Rows from block 6 of the encoder, named by matrix and row number. Rows with one number belong to one attention dimension. Each number is 50 + 10 x the weight over its row's rms, rounded and kept within 0 to 99. All counts start at 0. After the name is the row's rms in percent of the matrix's.
# q: window attention query (encoder.blocks.6.attn.q.weight, 96x96), inputs 0-95
# k: window attention key (encoder.blocks.6.attn.k.weight, 96x96), inputs 0-95
q.4 093:61 61 34 41 47 46 51 45 32 55 53 56 53 59 28 58 49 46 52 50 44 58 56 60 61 38 68 75 43 29 39 51 47 49 54 29 51 39 41 48 46 45 43 35 77 53 40 45 54 52 47 48 46 57 58 44 53 44 48 56 66 56 51 71 48 46 42 55 43 54 30 41 33 39 54 36 47 55 47 51 42 54 38 57 38 61 32 57 54 25 46 50 49 46 40 55
k.4 099:62 42 43 67 47 47 49 52 49 37 50 53 55 47 56 41 64 72 56 44 57 55 49 38 47 40 61 49 40 37 52 38 59 35 55 51 50 48 80 43 47 64 36 41 51 43 46 41 38 69 31 58 58 59 46 36 55 56 48 44 53 46 55 63 68 49 59 47 45 52 48 56 56 43 46 50 51 59 32 47 64 59 26 35 38 46 57 28 45 31 55 40 45 37 46 56
q.5 099:43 52 47 40 57 31 49 39 39 42 37 59 47 64 51 51 40 59 46 64 67 51 64 43 47 45 59 64 43 46 31 36 59 40 49 46 37 62 60 53 65 52 49 50 35 49 56 48 40 54 64 51 42 46 34 37 24 52 59 38 47 52 61 30 51 64 39 46 54 40 31 46 32 43 56 30 41 32 60 50 51 46 37 57 54 52 40 52 46 38 55 44 39 42 58 43
k.5 102:41 65 70 56 53 64 49 55 63 31 45 52 69 57 63 42 44 51 56 43 55 58 42 39 59 45 54 50 33 44 44 54 54 44 40 24 46 43 48 48 45 63 42 38 64 41 51 64 43 70 54 54 64 38 56 63 30 34 52 34 37 56 51 40 61 46 51 52 52 61 50 61 48 33 37 50 44 63 55 48 54 58 42 52 60 57 46 46 40 54 32 64 44 34 39 54
q.6 092:51 34 45 48 51 51 45 53 50 38 65 39 59 67 70 52 55 43 63 56 33 73 46 55 45 30 44 45 48 42 43 35 55 55 45 35 47 58 41 52 46 50 38 41 58 40 42 31 51 37 55 63 68 56 36 49 40 22 32 58 54 59 46 36 54 50 58 46 52 60 42 51 51 44 40 59 54 61 46 46 35 46 46 57 65 52 36 51 37 48 48 56 28 40 44 45
k.6 097:47 32 45 59 53 62 59 58 58 44 50 32 43 58 45 54 52 47 52 58 45 43 53 49 26 63 46 45 60 65 43 47 62 49 39 49 37 57 42 53 40 40 50 59 49 32 52 51 56 48 40 63 50 62 46 50 55 42 62 70 75 54 50 31 47 58 69 64 43 41 62 55 44 51 45 47 47 46 33 58 43 62 74 69 40 71 52 44 43 36 49 47 59 60 50 58
q.7 097:39 46 59 55 43 54 47 71 43 41 39 49 49 39 51 36 50 50 44 50 65 50 50 51 49 57 71 48 53 50 73 31 57 49 45 39 60 33 43 41 44 38 40 48 49 60 45 26 55 49 44 42 64 32 34 56 38 76 54 56 36 44 30 59 42 43 53 52 36 56 41 64 49 66 62 41 41 42 38 36 49 62 41 56 55 47 47 56 44 58 48 43 60 43 58 52
k.7 095:38 48 46 46 51 54 54 56 41 57 41 47 40 71 49 49 54 51 37 47 53 61 60 48 36 60 73 50 44 55 47 37 57 44 48 35 48 44 71 46 62 51 57 59 55 37 29 58 35 55 52 43 29 52 46 66 53 41 48 55 25 69 44 57 46 55 54 54 49 42 41 62 43 41 47 56 46 45 55 50 47 48 52 47 66 25 49 56 50 45 50 49 55 15 37 58
q.8 092:48 47 56 58 37 51 42 59 44 43 49 40 59 72 44 48 40 81 33 50 45 56 40 63 52 48 51 40 38 56 52 51 56 70 57 36 49 32 40 47 63 46 59 70 46 35 38 58 39 46 48 61 40 61 29 52 56 53 45 52 52 75 62 57 48 57 64 54 59 45 65 49 30 47 43 41 43 51 37 52 47 44 38 62 47 52 43 50 54 70 45 45 51 43 46 58
k.8 105:58 62 53 35 54 60 28 53 33 33 50 54 53 48 52 51 50 45 41 52 54 64 52 37 52 54 51 36 61 35 48 64 56 55 56 55 52 54 48 26 56 58 44 50 49 32 39 57 52 49 46 53 30 77 61 57 47 63 55 60 43 63 52 40 60 46 56 57 49 14 46 57 52 44 51 52 44 34 48 64 46 48 40 44 49 45 47 60 37 30 46 64 51 52 52 33
q.9 099:44 50 42 34 44 60 34 43 43 57 40 28 57 47 54 59 60 64 51 53 32 53 49 50 62 45 58 55 51 44 58 60 50 58 63 39 58 51 50 62 38 43 52 47 50 33 48 67 60 60 49 44 53 45 45 46 30 55 70 36 42 36 41 50 50 61 56 49 62 70 33 71 55 50 32 51 54 47 30 62 44 37 46 43 60 52 64 35 72 48 45 57 49 56 45 43
k.9 102:31 43 61 52 53 55 49 57 49 56 54 61 48 64 53 38 37 51 44 51 57 56 53 53 59 52 45 45 47 51 64 54 38 32 39 52 43 65 50 56 36 44 49 57 34 49 48 67 24 51 66 40 39 44 47 48 48 39 59 30 54 47 41 53 52 56 53 27 43 64 47 41 41 63 50 38 70 48 71 56 60 59 40 60 32 55 43 77 45 49 51 57 64 52 58 41
q.10 098:47 55 40 65 57 44 42 38 47 42 52 43 47 43 52 41 52 60 54 50 38 36 49 41 62 53 60 49 44 34 36 62 50 47 55 64 31 50 63 57 36 48 37 51 45 44 45 50 48 34 65 45 54 53 41 50 50 58 34 32 51 60 46 54 56 63 49 67 32 52 38 54 77 50 36 32 62 70 36 46 51 46 56 36 53 47 60 44 49 54 51 41 25 55 69 42
k.10 101:31 62 36 44 37 43 27 51 42 42 44 61 41 47 54 43 55 39 62 37 68 45 44 54 60 48 56 52 45 52 44 42 49 58 40 42 62 48 34 46 45 48 65 50 53 43 67 48 37 44 52 35 48 35 54 50 39 42 66 50 39 42 50 64 56 56 44 75 58 48 46 51 52 61 38 64 44 43 47 30 41 58 68 48 65 48 41 63 39 47 54 58 44 62 30 29
q.11 097:47 65 61 59 48 53 46 51 37 49 40 43 62 52 38 33 46 66 42 50 65 46 47 23 66 40 43 27 54 58 48 57 57 69 46 52 39 47 56 43 63 71 50 60 54 57 58 61 49 52 40 56 56 54 50 43 34 52 24 47 51 45 48 34 59 53 44 44 55 50 54 58 29 49 64 56 63 48 61 38 58 37 57 52 56 63 52 69 65 51 58 56 56 55 39 42
k.11 093:57 45 51 56 52 53 44 64 56 44 35 43 59 51 54 44 45 53 37 50 54 41 50 61 43 48 62 40 52 49 60 47 50 47 70 52 52 76 39 46 55 54 64 38 41 38 64 71 48 37 54 63 54 48 65 50 49 42 44 42 57 61 69 60 61 48 47 48 42 40 40 32 62 49 47 51 57 68 66 45 50 48 40 40 50 62 54 59 53 46 59 55 42 71 13 59
q.12 091:45 34 50 39 54 38 50 44 33 46 37 70 55 25 58 55 48 60 32 44 51 42 62 43 36 49 63 36 65 45 58 68 45 57 58 43 54 56 46 35 44 58 51 48 60 55 55 53 58 55 53 51 59 53 51 38 64 62 48 45 51 27 49 57 67 46 51 50 62 58 54 65 86 49 58 55 44 55 54 55 55 37 41 64 61 61 47 56 52 50 42 51 38 52 49 64
k.12 093:58 52 67 46 55 53 47 50 41 51 40 37 51 42 44 61 62 68 62 47 31 33 63 58 28 59 47 48 52 47 51 63 66 40 23 61 47 61 47 54 51 50 54 56 38 54 30 58 66 59 35 65 43 55 49 56 47 30 46 65 51 65 49 51 47 54 47 47 55 68 40 52 43 53 44 48 47 34 36 38 57 46 40 60 47 39 47 59 56 42 49 42 59 35 49 70
q.13 094:62 64 26 37 44 56 71 74 29 56 62 46 67 55 36 53 25 44 39 55 29 48 43 43 56 45 47 45 38 54 40 41 42 37 38 47 48 52 58 58 52 40 63 38 49 51 49 61 63 49 42 50 55 51 57 58 53 66 48 47 46 52 48 55 54 48 49 28 42 47 46 50 43 53 40 38 74 45 48 60 58 44 55 63 67 46 54 46 47 57 59 48 52 51 49 30
k.13 104:46 62 60 49 34 39 34 38 57 54 54 56 31 30 40 39 44 49 45 56 51 54 46 50 44 46 52 49 55 44 51 48 52 52 45 62 52 57 57 66 52 45 36 36 54 47 39 27 67 34 69 43 64 67 51 53 60 43 33 65 24 48 59 43 57 48 48 62 38 56 66 72 47 50 40 45 60 34 41 55 50 42 38 55 58 37 38 51 50 52 50 61 50 56 44 39
q.14 091:42 62 67 40 56 50 37 38 39 53 63 55 55 52 51 57 49 52 64 53 52 49 44 53 68 50 55 48 51 56 48 61 46 54 45 59 63 58 42 70 31 39 57 49 47 64 56 53 62 51 59 56 31 53 39 47 60 50 64 42 53 47 46 46 52 53 68 38 53 37 37 43 30 37 71 51 49 39 56 50 47 63 40 29 60 74 32 60 51 54 35 36 37 50 34 55
k.14 106:49 45 57 54 57 40 36 56 62 66 59 36 47 61 49 52 55 57 46 63 55 66 48 47 51 57 73 57 48 46 54 65 29 43 48 60 70 65 47 42 46 67 67 47 50 41 52 37 39 42 56 48 57 44 58 68 47 47 59 34 51 49 44 57 61 60 30 52 43 64 57 48 32 54 47 55 60 58 34 43 53 36 61 60 65 69 54 61 42 50 30 45 51 46 38 59
q.15 112:56 58 47 65 53 42 40 32 49 34 46 55 55 35 30 55 50 34 39 51 49 33 62 51 38 58 37 40 46 46 64 64 50 43 40 38 53 47 35 60 47 52 59 57 47 59 40 66 61 58 54 50 58 44 48 53 54 34 54 38 69 70 42 66 61 60 43 69 66 48 66 41 55 57 50 56 50 33 27 59 41 46 46 44 51 50 44 62 36 38 51 58 46 56 57 49
k.15 088:59 64 43 65 53 51 44 59 51 72 61 50 28 62 67 52 37 62 65 37 60 52 50 45 51 47 60 61 53 64 63 51 48 52 68 45 49 53 55 53 43 55 41 65 43 48 37 33 61 55 41 72 31 48 48 40 44 38 54 49 43 42 48 53 38 49 55 45 30 38 37 42 54 47 63 48 57 59 60 40 47 43 39 66 67 42 67 49 49 38 44 67 47 58 48 46
q.16 093:42 54 44 37 50 49 53 52 41 57 65 56 41 47 54 52 61 59 50 45 42 51 38 60 52 50 52 49 47 50 49 47 62 51 63 53 54 48 57 59 44 26 39 41 42 53 47 39 35 41 42 45 63 54 41 50 56 43 35 62 39 42 44 40 44 43 56 43 48 45 32 64 45 54 59 44 42 54 52 74 41 48 46 71 28 59 36 26 44 70 63 55 28 41 34 73
k.16 102:50 60 58 57 43 59 35 54 52 65 57 37 51 50 51 40 46 56 51 54 72 52 63 45 49 51 57 60 46 67 48 47 43 65 57 50 48 28 46 49 43 59 54 64 47 55 49 35 54 54 25 69 63 37 53 74 55 51 55 66 35 55 55 39 58 57 40 53 28 36 46 43 50 53 52 42 39 64 63 46 34 70 48 67 58 40 49 40 35 50 55 57 52 52 57 54
q.17 091:45 60 52 49 58 41 59 43 29 48 42 61 33 77 67 44 54 19 54 56 35 52 46 47 48 49 58 53 80 44 54 42 44 61 50 41 49 48 47 50 41 46 63 62 56 59 57 54 48 60 57 56 56 40 42 62 45 52 60 67 67 35 55 41 48 36 60 52 59 52 52 56 43 33 61 69 55 62 40 46 59 58 56 39 45 58 54 39 48 42 43 41 43 44 39 49
k.17 110:36 39 48 63 43 58 39 45 42 74 61 57 40 48 45 64 45 58 58 53 50 43 49 59 45 26 52 43 44 59 46 59 43 58 52 58 49 45 59 40 64 45 55 42 58 55 51 39 32 51 51 63 32 46 33 41 44 57 47 52 39 57 68 55 53 46 61 58 43 50 33 65 49 41 43 52 61 49 42 59 79 51 29 42 42 69 53 37 34 56 43 44 37 50 47 60
q.18 094:56 53 41 41 46 47 53 63 49 49 46 42 50 44 53 47 38 33 49 26 34 38 63 31 57 53 55 72 49 67 27 52 52 57 46 53 54 50 62 52 64 45 35 48 57 53 41 37 47 56 46 46 60 55 32 42 63 44 53 61 56 38 64 40 35 42 55 59 38 52 70 53 49 45 40 53 51 59 30 53 58 59 45 36 45 44 57 37 50 60 43 64 70 40 46 34
k.18 113:51 39 33 37 52 55 62 35 50 54 36 52 39 62 58 61 54 51 49 77 76 60 50 39 63 44 51 37 33 43 35 58 57 33 40 47 45 28 60 52 60 52 51 45 52 63 50 50 44 50 58 49 58 47 46 51 60 52 46 53 49 45 48 60 41 49 55 59 55 36 60 51 54 44 41 54 51 68 57 48 44 67 59 67 63 42 60 79 39 60 46 53 42 52 57 34
q.19 103:73 46 42 49 59 25 41 58 49 58 64 54 49 53 59 61 57 51 43 63 43 51 48 51 44 52 62 44 47 49 43 68 39 55 47 55 53 35 42 42 57 53 38 49 56 57 65 53 53 31 56 38 41 50 62 44 48 55 56 46 59 64 48 61 55 42 42 47 51 47 33 38 45 60 82 70 45 37 54 64 49 68 41 63 58 47 66 46 61 65 51 62 33 45 42 60
k.19 098:36 65 55 33 47 47 50 56 55 43 52 45 37 53 64 31 54 59 46 49 51 58 52 58 65 33 40 35 53 61 51 28 52 46 61 42 59 61 64 40 42 56 48 55 55 46 70 45 61 51 66 41 47 69 57 52 64 56 46 59 63 45 48 35 58 53 46 52 54 44 52 44 50 32 27 48 32 34 66 32 48 58 54 35 58 54 50 46 40 43 63 59 48 61 40 56
q.20 111:44 52 53 61 33 62 47 63 41 49 54 50 64 36 54 52 43 63 56 40 40 60 51 56 52 43 59 73 53 45 45 47 51 61 30 56 52 59 55 55 70 57 61 49 47 60 49 76 42 49 60 46 30 61 59 64 53 41 45 46 34 56 46 57 49 51 49 59 57 56 53 52 45 41 60 39 35 47 60 25 63 61 65 46 51 31 68 55 61 45 52 59 38 67 50 42
k.20 099:34 40 62 63 54 30 62 34 58 40 55 57 46 42 49 55 47 36 45 46 29 45 51 27 58 61 68 51 64 29 61 57 60 63 63 44 48 49 70 44 53 47 54 52 42 47 53 63 47 60 33 48 67 48 63 44 62 49 55 34 43 42 59 34 49 37 43 42 37 55 49 47 56 63 54 62 47 48 66 47 54 48 44 57 42 45 55 72 40 43 63 55 57 45 51 55