{"downsampling_factor": 4, "encoder_mlp_ratio": 2, "encoder_qk_norm": false, "encoder_parallel_block": false, "loss": "mse", "decoder_activation": "mish", "kl_weight": 0.001, "residual_init": "none", "momentum": 0.95, "max_steps": 9900, "batch_size": 128}
Rows from block 1 of the decoder, named by matrix and row number. Rows with one number belong to one channel. Each number is 500 + 25 x the weight over the matrix's rms, rounded and kept within 0 to 999. All counts start at 0. Numbers have three digits each.
# convs0: first 3x3 conv (decoder.mid.1.convs.0.weight, 192x192x3x3), inputs 160-167, a 3x3 kernel for each
# convs1: second 3x3 conv (decoder.mid.1.convs.1.weight, 192x192x3x3, transposed), outputs 160-167, a 3x3 kernel for each
convs0.109:529498499497511533523526512487530456502456513547491476486429484500485498477429515473474484500519478520475503448551436514492519487516429511503516538499518487538513513493468479487522493466517505464493498461460482450496
convs1.109:420502521527499479450514499488483470493481516496508521521463425525497493491507536491459491477479554510484501511492532550548528501516532484527498508505485493492523509491501516503509514529510508501509488515504551522510
convs0.110:494502514462475529532550527492491503462493503525454497486455492527506492528495487492476493535497475521511514479479489505513476483493512499514520468499483514492450464536513507482527502495465503477508480498498496466514
convs1.110:530499499511527484497493512520498531509479428494496517529509498474503543519472501517495515503492476564516489464529506518533474498509446477505455486532474545510522516527470459505465504475502522524503518492479522494506
convs0.111:485490504504498469557504544478489501512499451490520535543504489533503461517520494521504504473510483472514490511471520539478455491486493519415477498516477534487544518499486525492487543518507470523498498531506515529494
convs1.111:501541507497527528500537522508515502468501527504536485443464524497493486493543508491513498498476480535476502503522468549501515514515489529495494512477478494487518479494520503531481549484491497550492516498537509519543
convs0.112:541501522524515481469487496513515464528523508474504490510538485522446484536509486506446490499476497524516495486446501505500522534493494476510463461491523515502518513458470514480515509491469534462516452500465489447515
convs1.112:554501496482505497539472502503535461482499498499472503479483534477460519455489552487515487493509491511508530491487512506495479489490520483468502478518456461529491524529511525499484470497470485483538497475556508489509
convs0.113:489485477517551480498480538513467514526461511494526512522459513495496484523458471498529447489514530515483487524497494511491469428509493498460507541496481501517487466478528519483480490472495524532506492509486509508498
convs1.113:488454488509483525507500491455485485495482416532500475500504477482484536529506501482503512503504491522503514519546509550522507494471511489472504517479548518495476536547513510481472500509492447467443475489493478526473
convs0.114:486501478513483513467490513499475496514486494526464503518510445517468499525476501535461542478491492535527540520484492560503544482466475458480534499465540512484526485509446512500460507495490530508527469524481506506524
convs1.114:478496477510557496475485486527473506539565495499483497482521468510486494461510489482459490473524511536490494550471487496490483540504500492509432488514470482501527517505481484484483550524498538477495495485475530504552
convs0.115:514421510528499451544548508492525513490498542484537465492530489488509528525467486549502512493504492528507503474526478533518491512530488492477497497469512506511506506496532483506476463489479507506479479478495478487501
convs1.115:499490487481515512533535473499520528480479493495535469463487525517492515481499476507489490521519515527533494489516440488482489479524560488505485500532466533527497510495489471552488478489501472516483461530508518508528
convs0.116:511511509520503525493511537485465490542502526472472494498495481482498508503476502492506518504502489519567473495520492465516522488504475477502527485494490474468497496498486510489506465475535470501519520505527459454530
convs1.116:529457444515448486458487522496514536471483527502493494495532487539518496507482453499484491517509420477482492505474525504446524485510478509486497533498499469504517535496495508497500494513481532519546508523480456509471
convs0.117:515528501490510526540493507509458513489484535537524490466543491498505486512475490493501508516479475454473480530511465501462491510482491468489522534468494559503465483504532489463455469473529466481521495468452463514478
convs1.117:510480518470505471493500502476510491477470515507537482478506511497471508531513504513544490493487535498518552441492499486496518493480467498533525444506489486456516483532516514518522482498517503471516487541506519515569
convs0.118:460501514491502503489508473520517485470521510549515487507505481515545518477538449499450508508502521527500493529495501493496491492505534462529469531544509512498505518478501485462460463498471504509458462516504495525508
convs1.118:465475490494502510482494496522490499505488520537529467485566495520539450528467533494488473461527531488493505477504529530532489480514509499516485509462521490480473490500496544468509501483502495499488494478482515543509
convs0.119:519512505477527482484496492478508517496509515479505494501506558484489527526489487488514496518494516540520495505530492512445508484484467515495478497513534472522507533465537513462464486516492490499511535531476494466491
convs1.119:496535495530544494474532510505508464470551521515479504511477528478445567484542514476501480521499512494491524497486489479483489446496441521500507497488476502502508517485490555470523516464470506537484505507476513472486
convs0.120:536512477520512465469493485542489492500512496507460493500491503510491460481453477488462506485508537447544527481500515492488519517518506518465494509532535518522488443503484518511458463530472490495523499479488532490496
convs1.120:511492491496536514561540513548501474470541530539467463535484546515520468508510492509464474474515502483476475494514514499470468494502494519520492468501513533492480514490516473494467516502465523506476498538515480488540
convs0.121:514541514527524511497493473497526503534499456536522540503542482491506517513515508480483516484467513496494464479527508499472465490471508522498498516507515551527528514509524511544499487547500498507496459476493561522454
convs1.121:450506476497529487472484501507501509470507493434557527529510528513527574504477493510524508484519475520487475522493541475491497491526484492546462549482507514500498503503499485494532497535525505530467465524491538498494
convs0.122:544511490492532523486527491484531505547469478515540478542478486531498486542506478482496497477527541507484475532507471505456528578531460485477524472518481565522517516542431491467490511527513503478474471508477517496500
convs1.122:489516527507473494553518489537492469515462485507496451533507526539506481526480477466480493488510471514466557487506513508479470524498460481478474478491508440513534521494512483534518453465504494478502448488485538515502
convs0.123:479494490477483510499473513452493525495477480490419528458507512510521533545473485497481522548485492516500495571516487529517505468484492528487494526487501503516518504490504501538531496509539510500554529542490511527491
convs1.123:507482511501504543518478504537504496493495516464465492520486504480481528483501508483445494565507475527499500517498527552506462506483517461512492529495495484521516503488443490496491529530492531506521473488502510541495
convs0.124:502454478488543500459493501455527508518466522461478500522527493458495491517512498489501510514503489438489483518502493505473477526518486484487484483515492531505478464492511510503485479493500500522515481512504497457513
convs1.124:472500520467526471536473515504505500538478531533477508511467533549496547507494493538492475498448483499468493487474478490490525532494503478471526501527471527471523512494515477523539449515469495473518501456482509518501
convs0.125:540435500487566505513506498496476544501529519501514510495537503452444488497473486473498526494496500415487501540534494493530472489509481542520498512454486466477475493484510419521466508492454488476493531466540480443480
convs1.125:536460566561431507491496519497541502517494506492469462510468510488503488501493506497502509479495483491494511519556501516488500497516514490518525476471504507530484535481509516507461501561475468534518475500536574503509
convs0.126:457513448465513491530436522506516495473487464508451536483490519481539470525462460498505464552539511525468488465514525510509512513495500490481513469532549473472511545529498514486515514515515553480468464521511510503505
convs1.126:504515501512526492496497481547517528496523513531502516470475478501528493471447489508493500499536504474481499468554489495511471499437486494510458487512525553481535545547534492461526479470511523513589529518503487493470
convs0.127:473509525512514477500513486482540498502527478463475477538473515458490478499509493513510540517491489506495460485510530475451482517470512504507507527513482492498485492474519486470512499502499460489486452466495461486476
convs1.127:505551491507480495558496493495526537517473491476480510510457515480489540485513519519504492492474507508479491534512494514477486502501473539460534449494533518479485488496510495501455507502486506471503492524524485461482
convs0.128:513483486553502533505514531459499510495491500482446445472416497484494506464487463521544493519476463510504446510540537487506511496523493493510452531528505474467516524475503467480499492529484528512478470504506480493488
convs1.128:521495487499570504496502487521501535500497498507532517508491502488521495490537538500527493463483533460507465480487499475473513505492510481582492482514520480489516510523496469472505528456523483442543548501448492510489
convs0.129:504513516532548485462487504512479525508480513544524477490492525513532491504530501487471480536509485535535510520476531455495530505487520524490507522508525455519487506494475481480488510515533491499510566532495476518474
convs1.129:508490492519497501522470508522468474506507500471476477523539487530499500486479498482480510531521522480518513505473565488479480504474465499486497487512479532484543542475440524507506485538510472514513462481477481480524
convs0.130:496514494501528504512493489483543485491516485529577505545532476500476503430515505474487509476489466488506457510465472534520507488493503494513480483487480519514454471538503481480485522479502471500451491493480494523498
convs1.130:461466512552527492530484529490444512490499483469475464462523577478524502472510471465513527536554517509514546527494552499480509506547468493481504505530479501552496560507481531510542491451460505495520507510534525477483
convs0.131:560515503469499528514494511516491546513503528462507529509494502462493494511533455490515495475488493510470526553513497538500484508500485533507525471512502482487535492534504492477547536503536453473532511483498514465534
convs1.131:530518511531505530472480513493483502485515586474481514481477477498466468530483477541523529444491523502512494504487473553526529550511506449544511536551486533476501481534471496483506517531548525552555511499474522519511
convs0.132:536498510515500512469480522528506533515507494467513502449456456503527500480525494515490494466523461520476492495532497528502463541515505476523509506500508469486485527530505507467483477486487490556475512485507508511488
convs1.132:498538476515484521525513495516502504551502516494506446524487456554489505496470524525539491539500508519515528467470505480463503474495495449515546521544547510498494470449506508547506513494503500532519465506482472492479
convs0.133:493471490493515528522508503498493516493522523517481487509527485469484498563516428514509499515533490504492490542484478498533519492463544504490509473514533443504492516488472439538516477444513470523529488506513465555489
convs1.133:537478501484513498506518499478526484486475541522509479505521457490456522499455488513549502518502474511509484514486519494504515505498524489491527465528502473477483522496505499504500484506479514478510513535474463489508
convs0.134:524485491460487493511484509452518498455473498493527490487537470483516508488512545490513454531509512456475524508460485500517483489494474505536528490479522500475506486473508516531523485508480478475483501442516475506478
convs1.134:475542495457494482526540489498497505493532479492505510474476477485468486511528536479464482500520478479506514524523489527540479532520513480494528517517499533504505480508476450514472495512502525494495489484464481489511
convs0.135:502530495491479459517476490497513452521510474450472510486470495511471463463495531469498487527468523516464514479507502506440449464465497478473461482494514494454440547474498527499494450487497470493461509537522493495523
convs1.135:482516475480489481538519484528466541516483480527494486490526465543542477484466467541424514513470519504493496520492529535477510489468480466507524479493527535487493501500495468500524489522465526473471494493512495534506
convs0.136:515464500501489474523508509520521568528479486574479492502533457521511473467470489468464542504528487504457508479483525463501493497498455505501476547506519527457495494548476467453506523518531505464462496536516506471528
convs1.136:489543506495465517525506540522476512508462460499515490484494532531511490532519476480519422503503494472428479533483488476484481474487458515504498478489517502476473480496535487532502496514488494486488484507480498518476
convs0.137:527529515478539484466489482470512502509497498491473499502477496526524529483525506514496507528522507521489535429489492470505526468500495492472483502485501500516500489516472532507487499435500509519491477474497532486494
convs1.137:441522475481511517553498537520510513511477495500472476475497480484548549464549547533484514489476509520491519519503529508510494503548498513494523474501488503490540489550514450515478500510499528496502516532513514519492
convs0.138:516540492527505504476501480517475492509496513540527461460527531473456517481463526498467505516490542497534466470505492485526473481477514510483476503543537466553501505462499503481530472526536479504528477512490500509522
convs1.138:504492480474501511524515486562524511543512483481500512472470454437410510520516514542505491509516505574492505487530466519518543536486478541508505505461530512542542524485503499471495473506500484513513480509487480482488
convs0.139:515504504485495487505474488465475535510507505465519525472506511482508477538521486489536506546511515502521482442505441495516524498465469513480541503540504504505488480457510496470506496527491488529509513504545513479454
convs1.139:466480488518473512551516519488516567483495521475477538499526503478514499469522489493478509508530462487458508549477525518523443514472561482509516506520482448527534477477484499521500488489499516506482464481508537479494
convs0.140:515547511486502522510492482478528532510495505476510479505502513535527506458520510514513504527489529488514528491478509471505490477525538502518514421511451486499500495527505497522457494494477511515465526513496548541492
convs1.140:524533510515469502497492486481497511480537478546527531525511518504445516525501488454484523482471504486471538495573500474471534477521491500503514532514559525510493525530499491480512505502483493507511484520494491506443
convs0.141:460489505504546487507493498492516499535480461484526461486551472510472421523466484502512481520507504517495518519532524481522536438470518486528484479477516456504523518478463491511436518501475506539514477487507522537484
convs1.141:525519556517518526527515504551497520463529485468504482490505520520510537476500514501494507503518509522488504522507513549531465514489526504508502466478508450488501520485537529547498492456503506529495466490491476451500
convs0.142:491525543498490516524472559476507489506483497494522517453533518459508499493465472520497524501454524501488495488525485558477493463503506524475507530508480483519546531486465460528515519524487508479450502472484527550518
convs1.142:484498536523483535536531485482488504504532484477487515525492494472473453467524441478563482438536512486485491537512496493488487475492537476525495465495444507497507520425494504512477507499531448555466500529500466540481
convs0.143:505503481502491489499481494505476480498477537495466477482494553571497478494489459467484524490509516503521499472515484505517474508498471497509495528537487497494473513466488518490507515418465501494541526520487546548514
convs1.143:492471555535528477492498508521479463513504534448526474526472514493515503482497454538495511493466460476532548469505481515450531529515462514515517500496512483516526514512479497471505524510497510484493493485467497490507
convs0.144:527490438514544510491525476491489512529491527519438523477520497443499544541509503454453495482477480541510519531471512521470471518483479483512490487490487514489539524448483516496539497471480525514525487534522463479436
convs1.144:518529549502478501474503512478475514466470474512462459478544475547532486525532508490519496453512545476525529508496490495555489465527483482486502472547490496492491460521493486512505451477498490502488509469518468486505
convs0.145:511509530480501516513497490461487471489514530507472484474466538487492515531500447480530514504501487538522486481523521535536478512486498489467523512480456547504553509484525445499483482517518488471444492485511506471455
convs1.145:455481490534547500497491526508514535483477464530511489475490491493520519470498508483476485503493500485542500444478495508528518435490509473502525539458496529518467483501548515525508531510523523502497494551469525470535
convs0.146:500517525510515483467507529484518529531475469486499440488543454520505482484460495476533508511469487461494499488536540514494491516475498496490490489477506519483530506522458528454488508487530483509515467501515513512491
convs1.146:515525492485470479477549524514459484485523473470514503554538491481516484494511513526500464492484518519494519498513538526462470485524513476454532475517479480521512512519477488509502498528487479525463532539516516530490
convs0.147:562515519505469517483501479485498485479493529499482511444453512495515502523503431509501490497478508480479511506489507516558497481481513512498485495509571474497546463479516471523532530512531513566504492488546516498476
convs1.147:496458525492505514498494529526507457502507530481479585502477497533487439490507497505499521537487566462516515461449462506487489490506441501507485474535511462500533545518516493515471507504526526513489470508456506485460
convs0.148:534525463477501485495503550528505510476491533534498491520489477509478458499457493518503496497496487509501508512527480522476469492485476505463522486507493487492481498500522455496531470506493475484442534490480468512546
convs1.148:482510496505511492503523494520479519481496522520487495505488494498501472506461497497488513522519478501450536519505472497532493481508524499517527552534511492472478512505491477491497473465518482463484534526539554536470
convs0.149:489505477482463491502484477472506499496525514507481518531481477492524513492502461480518466485525504543483490535490540494493511511509501512533507492517485509557523524481482493480478463494487510488474479464533500471499
convs1.149:493459473487502502469428532489482499458530510514491495511506502510499505519524551509495485524483499493495504527497488481528496489500444482536496476496510499491469502455514511521530508504513519487493465475534501529528
convs0.150:491508490514451489534484501498503486480490443505514529465506496481506542479492456512508496485514515481489469500455472517518485467511540509490461464505527510506487512499455487489495456465522477537515498507475521489447
convs1.150:474476501526483467538551504489485485522497530522499521525503472498491495523490539444493476481491447547516475497512513523487485513533467473523511516513520499477475474503512478515507518520476483526489526510488516522448